Rows from block 4 of the image encoder of a small model that answers yes/no questions on an image's attributes, named by matrix and row number. Rows with one number belong to one neuron. Each number is 200 + 30 x the weight over its row's rms, rounded and kept within 0 to 999. All counts start at 0.
After each neuron's rows are labels from the 100 images, of 14976, where the neuron reaches its highest value: "patch colour" is the nearest of a few named colours to the mean colour under the peak. Only what is clearly more common there than usual is listed. The data: photos with spoken descriptions (Open Images, Localized Narratives).
# fc1: MLP up (encoder.blocks.4.mlp.fc1.weight, 1536x384), inputs 301-343
# fc2: MLP down (encoder.blocks.4.mlp.fc2.weight, 384x1536, transposed), outputs 301-343

fc1.600,229,229,182,189,205,204,202,145,200,211,207,201,196,119,214,195,205,208,269,195,239,222,203,205,243,198,208,146,162,258,234,177,194,260,173,253,170,231,192,185,156,205,177
fc2.600,232,265,165,244,203,167,244,234,194,186,216,243,156,225,189,180,218,200,162,193,240,221,178,264,204,183,165,209,151,226,199,177,260,203,210,186,191,221,240,253,168,176,173
patch colour: black

fc1.224,182,206,195,144,177,165,280,205,216,225,147,166,202,156,166,236,148,233,175,201,173,193,174,171,254,189,187,197,161,153,156,189,224,116,217,176,149,168,212,178,210,167,182
fc2.224,235,222,184,194,228,177,185,150,241,173,246,209,205,148,227,224,181,215,268,160,246,224,266,188,193,195,167,201,190,242,230,205,194,194,182,215,191,182,154,211,133,206,168
patch colour: cyan

fc1.372,208,243,182,239,219,258,151,139,156,233,192,193,246,220,187,163,173,201,181,195,164,165,214,215,177,179,220,200,170,179,169,188,236,180,205,155,211,228,194,251,181,245,194
fc2.372,196,255,249,252,149,163,239,167,167,264,192,225,199,157,146,187,190,251,157,160,235,166,204,169,165,224,185,154,161,181,240,247,190,248,225,149,237,179,206,204,144,230,149
patch colour: brown

fc1.230,200,250,201,205,172,226,219,210,184,163,256,233,213,209,218,193,236,241,198,259,191,241,220,148,176,161,202,230,206,216,206,166,212,188,145,224,185,228,186,224,178,200,190
fc2.230,249,203,238,202,228,141,192,221,192,158,224,227,226,215,171,205,198,246,190,215,144,215,187,210,138,165,231,187,179,194,201,221,193,178,207,186,222,148,266,173,194,201,138
patch colour: blue

fc1.757,189,217,176,169,182,212,189,170,200,208,220,232,158,189,235,198,242,224,203,268,200,229,236,190,180,245,203,213,237,157,182,182,173,173,202,187,236,167,149,234,209,207,168
fc2.757,160,203,221,197,167,127,214,207,215,211,190,202,239,213,255,198,227,214,224,200,172,198,156,172,162,170,226,175,262,229,200,192,237,197,203,223,246,237,222,165,216,203,183
patch colour: white; pink

fc1.675,241,200,269,187,233,161,228,215,225,227,246,249,196,204,182,247,165,175,195,186,238,195,151,230,198,196,194,237,219,226,215,164,175,180,240,191,208,172,177,237,224,198,184
fc2.675,191,184,189,134,164,181,191,227,164,164,177,221,224,230,255,230,236,207,147,181,179,163,198,176,219,181,211,194,163,177,181,152,179,138,165,248,241,175,195,188,185,195,211
patch colour: brown

fc1.438,218,228,174,186,249,205,184,196,193,157,200,222,197,139,197,169,190,172,225,184,186,215,155,163,177,231,208,236,184,224,194,246,254,148,213,245,147,260,224,217,222,206,214
fc2.438,228,203,191,269,261,190,161,158,233,240,203,188,153,230,208,216,227,193,200,196,214,255,166,189,209,158,243,180,177,175,147,227,156,214,230,186,185,189,190,252,183,182,117
patch colour: black

fc1.16,207,177,151,202,151,177,208,216,175,223,184,235,217,139,233,189,184,157,153,200,198,171,182,216,221,243,215,223,214,225,194,221,165,208,158,230,157,203,216,178,180,176,186
fc2.16,203,197,167,153,223,186,244,202,197,131,200,179,164,165,184,213,213,174,202,202,242,228,234,154,184,198,171,176,216,150,200,258,241,164,186,236,192,226,207,179,181,226,180
patch colour: orange

fc1.159,225,239,234,189,219,234,223,237,180,195,217,170,240,221,226,191,196,228,132,213,190,229,229,170,174,183,147,261,203,210,207,135,217,222,207,204,181,160,240,227,224,171,154
fc2.159,213,214,205,234,165,163,251,197,225,162,164,240,135,159,222,166,196,214,205,213,246,143,239,197,177,244,212,194,221,261,199,205,216,191,224,211,142,217,227,240,191,232,152
patch colour: pink

fc1.103,184,169,162,132,221,209,204,241,152,230,230,187,199,201,177,188,174,203,157,232,203,175,236,242,198,207,189,200,223,233,200,224,177,230,174,193,207,175,235,137,209,157,237
fc2.103,191,184,191,171,248,167,250,241,186,145,176,238,197,239,217,237,249,180,272,189,208,150,189,178,209,194,226,162,171,232,222,245,211,161,170,196,208,195,256,265,215,173,211
patch colour: brown

fc1.20,232,190,182,211,174,183,227,176,168,205,144,196,222,205,177,219,216,214,189,249,229,203,212,192,241,175,169,203,202,171,144,185,187,246,179,246,204,212,147,216,161,175,175
fc2.20,181,218,245,213,176,161,203,197,163,186,189,154,182,200,170,190,230,174,194,194,197,192,194,254,178,197,217,165,222,205,213,178,172,245,135,166,166,170,197,182,184,232,198
patch colour: brown

fc1.673,193,180,229,196,206,202,147,175,236,172,186,234,179,130,254,162,215,163,210,183,217,164,228,208,214,195,171,190,189,164,226,225,213,144,197,245,154,185,123,208,163,164,148
fc2.673,153,228,189,176,173,211,256,182,205,218,260,185,176,208,182,208,216,224,229,204,226,265,208,240,207,208,225,189,159,191,188,218,169,186,233,225,199,239,262,260,247,185,164
patch colour: white; pink

fc1.402,195,170,197,151,158,217,176,181,224,186,256,210,173,171,169,151,216,186,185,229,206,197,215,136,196,243,185,184,211,243,275,252,210,209,200,203,233,195,187,207,149,176,193
fc2.402,166,225,183,169,171,235,188,209,217,177,246,244,150,228,183,166,208,207,208,135,156,150,232,215,212,194,254,237,231,229,192,222,201,208,210,207,199,166,209,165,233,151,162
patch colour: blue

fc1.498,164,200,201,177,232,168,201,211,202,139,190,177,194,195,177,167,179,206,260,187,183,187,172,222,160,183,203,229,184,182,153,212,163,189,137,156,182,171,218,192,258,219,124
fc2.498,175,216,185,222,227,198,171,222,230,189,135,237,200,228,186,197,186,179,243,213,215,200,193,178,234,245,188,200,185,237,232,235,181,203,136,190,223,259,186,168,176,173,208
patch colour: grey

fc1.524,154,200,195,150,188,161,172,188,241,165,212,140,179,181,213,192,250,162,182,221,246,192,230,213,167,213,201,227,247,174,250,206,163,181,273,130,211,191,148,125,245,167,149
fc2.524,164,182,197,169,150,267,161,182,185,152,217,171,178,164,211,239,176,217,187,178,213,171,208,203,189,253,201,239,198,173,189,191,186,221,219,229,166,179,195,180,226,217,178
patch colour: pink

fc1.257,215,179,211,172,231,224,212,179,238,199,195,215,203,179,192,212,194,167,257,171,202,252,234,162,164,234,181,190,208,189,217,195,193,224,202,159,229,163,228,219,214,204,156
fc2.257,194,195,264,197,230,182,167,232,251,248,200,208,174,226,201,184,136,242,201,169,178,176,206,249,192,187,199,172,199,201,215,210,178,212,196,176,219,232,248,188,190,250,212
patch colour: brown; black

fc1.304,193,208,228,160,222,212,192,257,132,206,238,179,239,242,253,178,198,187,181,230,199,192,165,164,248,187,224,211,228,202,237,204,142,202,158,192,184,239,164,188,140,232,197
fc2.304,205,175,233,174,241,187,179,256,208,233,207,236,157,207,252,185,241,181,251,207,202,210,243,168,225,177,156,245,150,206,235,191,220,198,191,197,203,244,192,169,228,189,213
patch colour: pink

fc1.557,178,213,174,262,256,245,194,232,258,243,152,184,200,173,232,200,184,204,242,128,217,170,215,174,217,182,198,201,160,224,206,158,212,231,218,199,214,219,218,161,163,259,209
fc2.557,223,242,205,132,215,198,235,216,137,157,205,195,230,198,245,220,149,197,251,176,197,235,190,224,230,241,176,219,237,180,200,248,139,192,169,186,216,185,215,256,183,235,222
patch colour: brown

fc1.93,222,154,155,194,214,184,212,227,204,170,224,217,158,198,184,216,179,168,200,201,169,238,162,176,189,237,169,197,196,219,163,209,235,195,177,188,185,207,152,199,153,259,250
fc2.93,216,171,215,230,218,255,180,202,219,147,214,203,215,227,194,207,178,221,197,263,148,195,179,193,206,155,180,179,143,225,182,247,160,228,175,210,220,198,204,148,208,221,177
patch colour: brown

fc1.755,202,198,219,165,238,254,152,182,201,203,205,174,173,236,183,206,176,225,246,205,172,217,235,176,193,208,163,155,174,204,217,187,220,212,240,214,184,167,187,210,151,225,209
fc2.755,236,150,197,202,156,172,235,225,180,228,194,204,179,191,192,201,179,227,176,236,220,166,189,239,207,200,135,197,209,223,219,206,239,243,192,210,201,180,178,219,205,235,208
patch colour: green

fc1.623,191,194,203,199,162,244,206,139,211,162,185,185,217,198,179,178,215,185,157,240,215,238,175,176,196,206,172,201,235,172,221,166,146,227,198,171,199,163,244,188,225,194,219
fc2.623,201,219,252,269,201,190,236,224,209,149,200,239,157,174,246,159,189,208,184,156,166,157,211,191,148,262,256,200,209,225,197,213,197,203,182,177,205,199,152,184,230,175,220
patch colour: pink

fc1.549,220,171,220,172,196,184,159,208,164,218,134,188,231,196,231,144,221,185,200,262,222,253,174,183,173,227,193,190,178,237,185,204,194,175,252,238,178,186,197,176,216,216,206
fc2.549,218,204,208,230,197,233,150,194,182,209,176,197,188,225,257,164,198,200,222,216,243,210,159,240,178,217,171,218,231,248,198,187,200,191,171,148,204,206,224,215,232,198,237
patch colour: black

fc1.444,183,186,207,216,140,233,215,238,177,168,214,221,235,184,196,166,206,229,180,228,243,196,215,157,144,225,175,267,220,217,151,246,225,222,181,209,188,190,178,220,255,178,181
fc2.444,212,148,200,186,210,186,263,201,174,144,225,198,225,193,242,188,213,164,184,205,178,214,204,229,213,186,192,257,215,258,218,165,224,253,182,191,220,172,153,211,145,205,201
patch colour: pink

fc1.113,198,197,224,221,239,242,233,244,153,153,227,170,238,167,196,177,256,145,163,141,172,144,200,230,201,149,220,249,221,165,190,234,184,175,266,160,253,222,181,196,108,190,233
fc2.113,230,174,200,151,161,215,217,217,159,193,177,199,192,204,220,201,198,168,214,206,283,253,153,250,223,239,164,239,155,182,189,247,225,200,198,250,184,209,179,184,178,236,164
patch colour: pink

fc1.137,173,226,223,251,190,236,250,248,203,197,164,221,173,210,209,181,218,194,212,217,215,165,237,234,226,138,186,229,162,145,244,251,121,238,218,213,228,152,219,191,234,161,218
fc2.137,164,217,148,240,136,171,219,184,211,189,215,178,233,175,242,221,224,228,247,214,171,216,177,170,158,144,164,150,178,157,234,188,180,235,152,232,210,171,251,199,212,213,140
patch colour: cyan

fc1.743,215,202,234,218,206,239,181,208,215,179,197,190,197,163,187,263,263,192,223,211,258,263,196,215,258,243,169,169,231,234,152,159,214,149,239,181,227,274,189,223,163,174,188
fc2.743,174,169,167,139,183,177,212,216,253,201,180,238,225,208,201,184,179,262,140,195,199,240,144,236,217,158,197,234,206,202,184,229,182,212,185,196,266,228,189,192,210,210,197
patch colour: black

fc1.721,222,187,232,175,153,223,213,176,212,177,246,215,178,179,172,210,244,193,191,183,194,173,256,214,193,288,268,240,180,200,218,162,221,161,178,176,217,218,251,198,231,169,181
fc2.721,244,204,187,186,192,170,237,197,239,173,204,177,199,185,180,178,193,265,166,248,206,234,194,165,195,182,249,184,200,200,202,208,133,281,141,170,208,250,198,163,208,265,188
patch colour: grey

fc1.668,212,169,162,145,165,186,211,192,163,188,135,216,212,178,286,251,174,159,130,219,198,179,223,185,265,215,192,182,228,225,167,206,208,192,224,229,176,200,189,204,195,182,143
fc2.668,164,213,257,201,183,190,210,220,181,178,180,227,147,190,193,186,225,268,181,183,185,227,203,156,219,217,237,191,225,193,185,216,209,212,189,163,205,249,207,203,235,193,169
patch colour: brown

fc1.714,240,168,206,202,247,180,209,170,188,238,221,213,214,156,162,227,249,238,207,203,172,166,154,197,172,230,240,245,212,214,202,253,189,191,232,164,173,296,205,165,197,218,249
fc2.714,226,212,226,169,185,203,200,207,177,247,196,184,212,211,224,193,223,217,224,220,155,223,167,205,181,216,189,239,169,204,213,164,186,190,164,126,232,165,159,272,213,173,185
patch colour: cyan; white

fc1.494,227,185,184,229,185,172,146,169,152,188,154,168,199,237,216,169,187,203,244,196,186,168,169,143,165,174,171,195,165,217,171,189,173,166,243,163,219,221,223,199,173,213,246
fc2.494,223,223,190,199,220,253,166,221,219,233,216,225,214,222,186,206,147,250,192,162,213,221,178,197,238,182,204,228,221,200,215,186,192,244,188,153,219,193,194,156,182,202,170
patch colour: cyan

fc1.510,160,229,139,176,234,215,208,191,171,155,154,264,159,245,191,175,164,199,186,188,221,206,190,173,217,211,225,190,206,167,203,185,193,262,220,192,253,196,160,197,204,214,174
fc2.510,176,222,164,146,182,187,206,230,174,181,174,181,208,215,230,229,216,193,223,199,247,214,212,183,217,205,268,175,202,186,246,253,197,208,208,237,228,230,177,144,191,187,248
patch colour: green

fc1.767,201,219,248,213,224,238,253,208,226,192,185,201,205,213,247,191,194,242,197,192,193,178,236,180,162,190,184,233,165,191,258,178,141,214,234,203,207,262,195,230,229,221,172
fc2.767,153,234,177,159,184,186,205,240,165,208,200,223,236,161,189,161,161,222,204,204,228,193,191,187,202,198,126,251,159,193,166,174,220,193,222,229,198,215,225,214,156,205,229
patch colour: brown

fc1.445,177,210,193,204,186,163,198,163,235,214,222,215,198,234,218,172,192,222,147,172,238,226,243,166,223,210,180,227,205,243,270,248,210,236,187,171,200,193,193,219,197,235,280
fc2.445,246,229,233,227,200,202,180,181,189,223,191,213,176,186,168,205,200,227,198,212,186,214,210,165,179,248,162,221,115,204,176,166,212,215,222,188,166,219,204,202,192,246,190
patch colour: pink

fc1.3,133,223,188,174,257,219,214,200,191,188,214,158,223,220,259,206,231,180,201,199,179,151,219,248,193,233,232,189,217,224,206,229,205,169,158,173,140,233,239,194,167,228,242
fc2.3,247,173,169,168,200,194,199,194,159,170,203,174,213,163,221,184,213,155,211,172,198,179,189,190,190,188,214,212,127,188,194,189,205,225,192,151,210,193,177,200,191,247,205
patch colour: pink

fc1.256,201,199,163,165,212,168,163,182,226,165,212,240,174,198,175,248,214,193,159,202,217,164,198,246,225,176,180,195,192,203,190,158,188,190,215,208,182,205,124,222,290,215,191
fc2.256,161,174,196,140,142,219,208,248,255,171,265,172,216,209,268,217,213,190,170,257,170,211,246,202,175,190,181,168,178,177,222,208,148,217,215,245,200,209,180,214,219,165,197
patch colour: pink

fc1.465,182,202,178,204,205,213,201,225,178,140,223,244,181,198,198,150,159,221,238,211,195,148,171,204,152,215,216,213,185,199,214,195,207,204,241,247,165,198,220,227,154,187,170
fc2.465,165,195,182,202,151,201,209,209,139,225,199,191,228,217,219,203,185,184,170,182,216,211,167,233,263,199,232,227,186,200,237,147,199,235,160,172,203,227,221,157,225,183,225
patch colour: pink; white

fc1.687,258,170,184,205,197,200,175,213,217,187,208,226,193,190,193,234,179,268,218,201,182,205,214,135,166,213,206,198,188,202,167,187,203,233,224,247,239,218,200,216,186,227,147
fc2.687,199,256,237,186,205,186,204,196,145,278,209,136,237,210,187,211,193,184,206,245,230,216,195,245,198,196,188,235,245,187,220,151,192,163,165,157,231,230,172,184,188,195,206
patch colour: green

fc1.160,190,187,240,206,235,180,196,203,203,225,187,177,151,174,240,234,239,215,197,215,139,244,234,204,197,215,210,187,271,148,178,222,255,220,198,156,148,208,238,200,185,182,177
fc2.160,255,169,198,221,169,227,206,196,193,246,184,209,215,218,175,214,192,218,158,210,141,159,250,180,240,163,180,183,233,236,235,203,205,204,195,213,207,150,211,175,211,181,226
patch colour: white

fc1.69,198,187,230,231,152,208,175,167,220,145,163,199,209,212,161,198,212,182,229,232,181,212,168,219,253,172,212,182,164,237,204,197,194,196,228,189,212,202,241,167,163,190,181
fc2.69,192,230,206,240,207,171,229,207,199,267,240,224,134,249,189,204,244,184,205,140,177,211,243,179,218,194,192,184,181,234,239,216,201,154,210,251,215,219,227,210,210,202,180
patch colour: pink; white

fc1.240,228,199,143,166,134,168,215,207,254,189,217,184,164,195,210,216,175,228,149,174,196,170,176,150,169,186,182,191,232,150,203,173,240,209,229,208,206,143,202,212,229,185,179
fc2.240,168,224,155,172,176,207,144,207,218,200,277,154,178,190,261,158,182,244,249,197,181,188,184,189,219,175,203,187,226,264,217,164,251,226,164,203,219,168,237,192,209,186,211
patch colour: pink

fc1.457,186,173,228,243,227,167,158,204,222,166,193,228,197,226,190,153,199,205,227,262,220,175,200,252,190,167,238,193,183,228,220,174,200,192,188,216,237,221,209,228,217,212,149
fc2.457,154,263,173,245,196,214,181,231,215,225,200,155,130,157,196,206,174,177,162,175,160,255,205,174,176,217,215,159,210,233,209,177,228,220,176,140,188,229,206,241,212,198,224
patch colour: black

fc1.156,252,168,217,168,162,179,225,173,163,196,165,175,138,162,247,195,235,201,169,245,224,229,166,198,173,238,219,191,229,186,178,190,166,204,183,213,193,213,181,228,172,226,205
fc2.156,163,194,132,183,221,197,186,228,194,201,215,221,165,171,246,136,194,206,238,208,195,238,147,165,199,228,146,204,195,173,188,279,169,204,222,182,214,206,154,158,208,236,208
patch colour: orange

fc1.100,150,219,218,235,216,144,258,205,235,218,179,232,193,162,239,201,235,191,215,215,242,187,205,199,197,161,193,249,203,175,171,202,198,185,195,193,181,154,192,205,277,142,205
fc2.100,237,221,197,232,174,194,141,204,229,182,214,257,188,238,192,186,187,242,178,219,185,182,186,216,162,187,238,213,238,174,240,150,176,230,221,176,235,242,180,216,204,204,168
patch colour: white

fc1.380,199,244,266,185,229,220,174,184,220,195,193,161,225,135,173,171,232,230,178,252,204,248,165,175,264,175,185,198,151,158,170,206,174,216,172,179,234,157,196,174,137,177,245
fc2.380,223,205,221,179,188,176,142,223,221,242,127,228,206,186,184,210,249,207,167,237,248,194,173,218,212,251,194,219,248,203,226,177,216,162,191,199,197,222,229,161,139,164,200
patch colour: cyan; white

fc1.607,195,232,190,233,216,178,177,221,167,196,146,183,262,188,186,167,238,122,142,182,226,245,161,195,229,201,194,239,222,218,224,180,225,204,223,213,266,143,182,234,186,244,248
fc2.607,211,212,156,219,189,139,176,204,245,210,248,225,156,187,212,173,133,190,162,207,206,259,218,145,280,167,190,184,230,236,175,167,236,209,196,217,198,211,157,195,235,232,209
patch colour: black

fc1.454,174,186,210,200,234,163,180,171,193,174,195,254,199,243,170,150,236,207,186,202,254,199,183,167,170,223,182,226,229,160,179,157,202,173,183,176,253,206,179,192,247,196,210
fc2.454,225,215,230,227,216,178,211,204,248,250,225,189,234,219,164,178,233,174,170,197,247,182,230,208,266,228,216,214,235,183,220,150,180,215,131,198,191,220,161,245,202,158,220
patch colour: grey

fc1.168,193,223,186,212,230,233,170,230,166,160,171,189,251,204,216,202,172,155,240,183,194,240,165,229,208,146,220,207,154,173,183,249,200,228,246,204,216,154,171,159,229,195,166
fc2.168,224,204,173,141,242,224,240,172,218,216,201,161,207,164,218,211,188,168,190,163,217,207,195,202,264,185,193,254,193,175,218,190,149,193,186,206,237,232,208,171,240,239,207
patch colour: white

fc1.241,173,193,168,172,200,284,159,186,202,233,203,215,221,221,194,211,194,235,185,201,233,229,196,179,217,212,167,269,186,196,197,194,232,140,216,144,235,153,225,200,174,188,238
fc2.241,228,201,230,220,218,232,188,207,189,213,210,206,198,173,155,175,212,186,264,212,246,145,160,157,228,246,182,197,224,176,155,190,226,171,241,204,254,222,211,245,196,146,197
patch colour: cyan

fc1.461,232,209,211,152,243,207,216,178,173,212,217,184,193,218,243,181,201,264,183,211,157,231,175,184,212,198,158,185,193,234,242,173,179,204,246,230,198,200,244,185,124,171,174
fc2.461,171,193,218,215,173,199,237,165,178,195,232,239,172,207,168,207,219,218,209,178,183,216,178,202,154,213,222,195,166,159,153,183,222,165,194,174,166,234,226,240,203,227,162
patch colour: orange

fc1.95,160,166,159,223,269,160,221,237,225,246,206,196,220,188,208,197,208,197,237,199,221,158,231,212,173,190,240,146,194,172,180,224,186,198,185,232,244,206,161,194,223,176,199
fc2.95,225,225,189,192,187,244,217,224,180,221,192,233,236,231,246,238,211,182,199,158,221,157,204,224,224,152,224,140,172,177,180,222,166,197,163,206,246,160,207,226,199,173,259
patch colour: green

fc1.447,235,188,104,185,244,196,206,209,222,201,234,167,200,247,175,213,173,167,218,165,172,175,197,183,225,210,205,203,195,210,183,214,239,201,185,205,208,222,155,199,214,245,159
fc2.447,213,202,168,207,240,241,228,222,223,182,210,224,200,252,163,209,243,203,152,216,230,180,219,184,252,185,264,234,176,233,217,222,179,215,205,203,261,180,226,216,178,186,202
patch colour: green