config = dict(
    encoder_dropout=0.05,
    encoder_drop_path=0.15,
    encoder_conv_stem=True,
    encoder_positions='sincos',
    batch_size=64,
)
Rows from block 4 of the image encoder of a small model that answers yes/no questions on an image's attributes, named by matrix and row number. Rows with one number belong to one neuron. Each number is 200 + 30 x the weight over its row's rms, rounded and kept within 0 to 999. All counts start at 0. After the name is the row's rms in percent of the matrix's.
After each neuron's rows are labels from the 100 images, of 14976, where the neuron reaches its highest value: "strongest on" is what is common among them. Only what is clearly more common there than usual is listed. The data: photos with spoken descriptions (Open Images, Localized Narratives). In brackets: how many of the 100, against the usual share in percent.
# fc1: MLP up (encoder.blocks.4.mlp.fc1.weight, 1536x384), inputs 0-42
# fc2: MLP down (encoder.blocks.4.mlp.fc2.weight, 384x1536, transposed), outputs 0-42

fc1.740,118,194,240,198,222,201,195,212,238,116,217,242,184,190,210,180,221,202,174,167,227,149,244,210,217,184,175,175,202,188,177,184,166,214,230,201,164,210,196,173,243,174,189,218
fc2.740,109,170,229,126,219,219,155,144,175,234,285,161,254,185,256,207,179,149,242,161,250,233,232,239,235,244,252,205,178,261,201,261,205,224,182,210,199,204,210,217,194,227,247,190
strongest on: text has "trees" (56 vs 27); text has "sky" (53 vs 24.4); text has "grass" (27 vs 9.8)

fc1.337,097,173,204,204,252,232,223,183,146,186,163,222,244,238,218,193,214,221,141,157,186,177,238,224,168,204,176,202,282,193,197,200,245,207,210,233,200,201,163,183,211,225,171,211
fc2.337,100,179,168,221,205,183,219,216,188,197,171,204,214,191,158,235,174,247,169,208,222,203,166,154,208,178,214,160,154,206,165,173,179,227,182,202,256,172,165,246,202,191,183,241
strongest on: text has "plants" (32 vs 10.1); text has "grass" (31 vs 9.8)

fc1.665,096,199,167,242,180,166,199,179,230,185,198,268,184,229,179,204,226,174,221,216,179,170,204,197,221,174,231,174,146,179,266,175,177,165,155,190,195,206,227,158,229,179,267,197
fc2.665,095,253,193,201,236,241,221,214,188,152,143,135,217,255,206,138,198,215,162,250,225,243,194,204,200,181,157,222,209,242,206,247,184,185,186,189,176,185,176,183,226,182,190,157
strongest on: text has "trees" (54 vs 27); text has "grass" (26 vs 9.8)

fc1.730,106,163,235,203,180,188,170,231,242,238,220,183,206,171,190,232,196,167,210,168,182,176,184,206,192,258,213,192,212,171,191,210,253,232,185,190,165,155,181,178,169,193,187,195
fc2.730,095,231,227,215,194,159,207,171,178,246,195,184,199,239,223,210,230,239,231,165,191,201,258,186,216,215,211,226,276,204,183,256,212,170,246,221,200,209,238,210,180,193,190,149
strongest on: text has "grass" (25 vs 9.8)

fc1.428,112,221,206,209,173,144,229,183,118,233,225,213,163,194,193,241,231,273,216,227,218,231,226,206,200,227,205,168,228,190,202,188,219,193,189,218,217,233,178,185,179,233,223,199
fc2.428,109,199,195,226,228,217,220,142,248,195,225,248,178,208,207,202,248,199,194,172,144,253,174,224,179,203,211,248,176,198,140,231,202,229,249,204,193,178,196,207,231,151,160,210
strongest on: text has "trees" (72 vs 27); text has "sky" (57 vs 24.4); text has "road" (30 vs 7.8); text has "grass" (27 vs 9.8)

fc1.595,097,195,191,172,227,155,234,252,147,197,261,230,171,236,195,230,245,268,251,218,174,193,238,214,241,178,245,207,240,211,198,200,230,211,231,246,169,196,172,224,181,166,223,224
fc2.595,098,224,150,209,205,227,200,174,235,205,200,171,240,134,220,212,197,228,200,220,168,159,215,146,187,225,237,249,198,184,255,204,208,213,198,207,198,276,265,213,189,236,194,228
strongest on: text has "grass" (37 vs 9.8)

fc1.431,102,197,223,168,186,188,139,193,171,213,230,204,217,178,211,144,230,216,211,188,175,215,227,151,178,216,163,143,217,149,194,170,208,232,181,234,179,203,207,231,179,184,203,167
fc2.431,103,191,169,258,168,243,229,153,192,239,145,203,209,185,223,230,259,259,231,223,193,225,216,176,234,200,165,190,172,165,154,257,188,208,220,216,216,214,171,249,259,226,150,210
strongest on: text has "trees" (73 vs 27); text has "grass" (32 vs 9.8)

fc1.284,093,175,220,200,237,175,143,159,197,161,199,184,223,172,235,211,181,239,181,237,258,231,173,121,180,184,215,201,141,204,155,214,172,232,200,236,164,199,195,251,206,203,197,227
fc2.284,097,232,206,195,226,180,241,209,174,167,191,171,208,191,244,202,166,171,224,236,189,198,160,187,174,187,222,200,186,180,199,191,192,251,213,233,167,191,216,189,180,184,220,200
strongest on: text has "grass" (25 vs 9.8)

fc1.395,103,190,241,204,209,199,217,158,244,238,238,197,194,258,262,118,158,187,228,218,177,221,169,200,177,172,212,166,149,167,220,174,166,165,229,208,167,172,143,181,193,184,155,140
fc2.395,102,188,242,185,206,221,187,198,219,197,143,183,216,213,237,175,166,237,205,207,210,210,183,238,240,208,198,200,173,202,188,189,246,196,210,227,185,194,162,222,196,146,135,238
strongest on: text has "trees" (55 vs 27); text has "plants" (33 vs 10.1)

fc1.508,089,212,215,228,210,194,211,180,187,205,173,245,213,155,198,243,225,193,207,264,226,140,257,177,178,165,233,205,250,170,204,201,187,164,164,209,207,158,210,199,166,235,176,146
fc2.508,098,250,223,228,194,151,185,213,219,129,171,180,179,223,206,185,192,193,206,167,176,180,215,227,142,223,154,218,167,192,227,138,195,255,172,220,201,194,188,215,165,146,200,250
strongest on: text has "grass" (38 vs 9.8); text has "plants" (35 vs 10.1)

fc1.765,101,206,157,169,176,274,198,217,179,208,219,242,245,245,198,186,207,213,182,229,198,157,184,210,194,142,212,218,195,214,194,221,246,192,192,226,215,156,219,245,142,229,223,180
fc2.765,101,225,216,185,216,135,179,191,210,219,199,190,156,180,231,208,186,182,206,215,166,256,252,177,193,177,174,263,150,184,187,282,189,180,199,204,182,179,151,222,192,230,222,222
strongest on: text has "trees" (54 vs 27)

fc1.363,111,223,173,274,208,237,219,196,253,155,198,211,214,200,190,200,239,174,155,202,192,205,186,167,196,192,212,197,207,218,173,168,192,246,172,193,167,209,170,211,222,244,189,204
fc2.363,106,163,185,211,133,158,197,179,238,160,259,181,169,199,186,199,146,198,220,236,205,199,204,207,211,182,169,206,232,140,194,221,253,231,219,239,151,189,230,236,203,204,234,201
strongest on: text has "grass" (29 vs 9.8); text has "plants" (26 vs 10.1)

fc1.716,119,223,239,146,205,241,221,145,201,183,201,222,225,216,220,218,141,145,198,190,239,249,226,196,212,181,190,166,185,212,222,162,183,216,184,185,167,181,239,220,202,225,217,175
fc2.716,110,244,236,212,255,189,132,232,195,227,214,194,200,186,239,153,206,195,238,234,235,213,232,205,211,152,130,223,234,187,229,205,199,219,231,184,204,226,181,247,195,232,170,137
strongest on: text has "trees" (58 vs 27); text has "sky" (50 vs 24.4); text has "grass" (46 vs 9.8); text has "plants" (29 vs 10.1)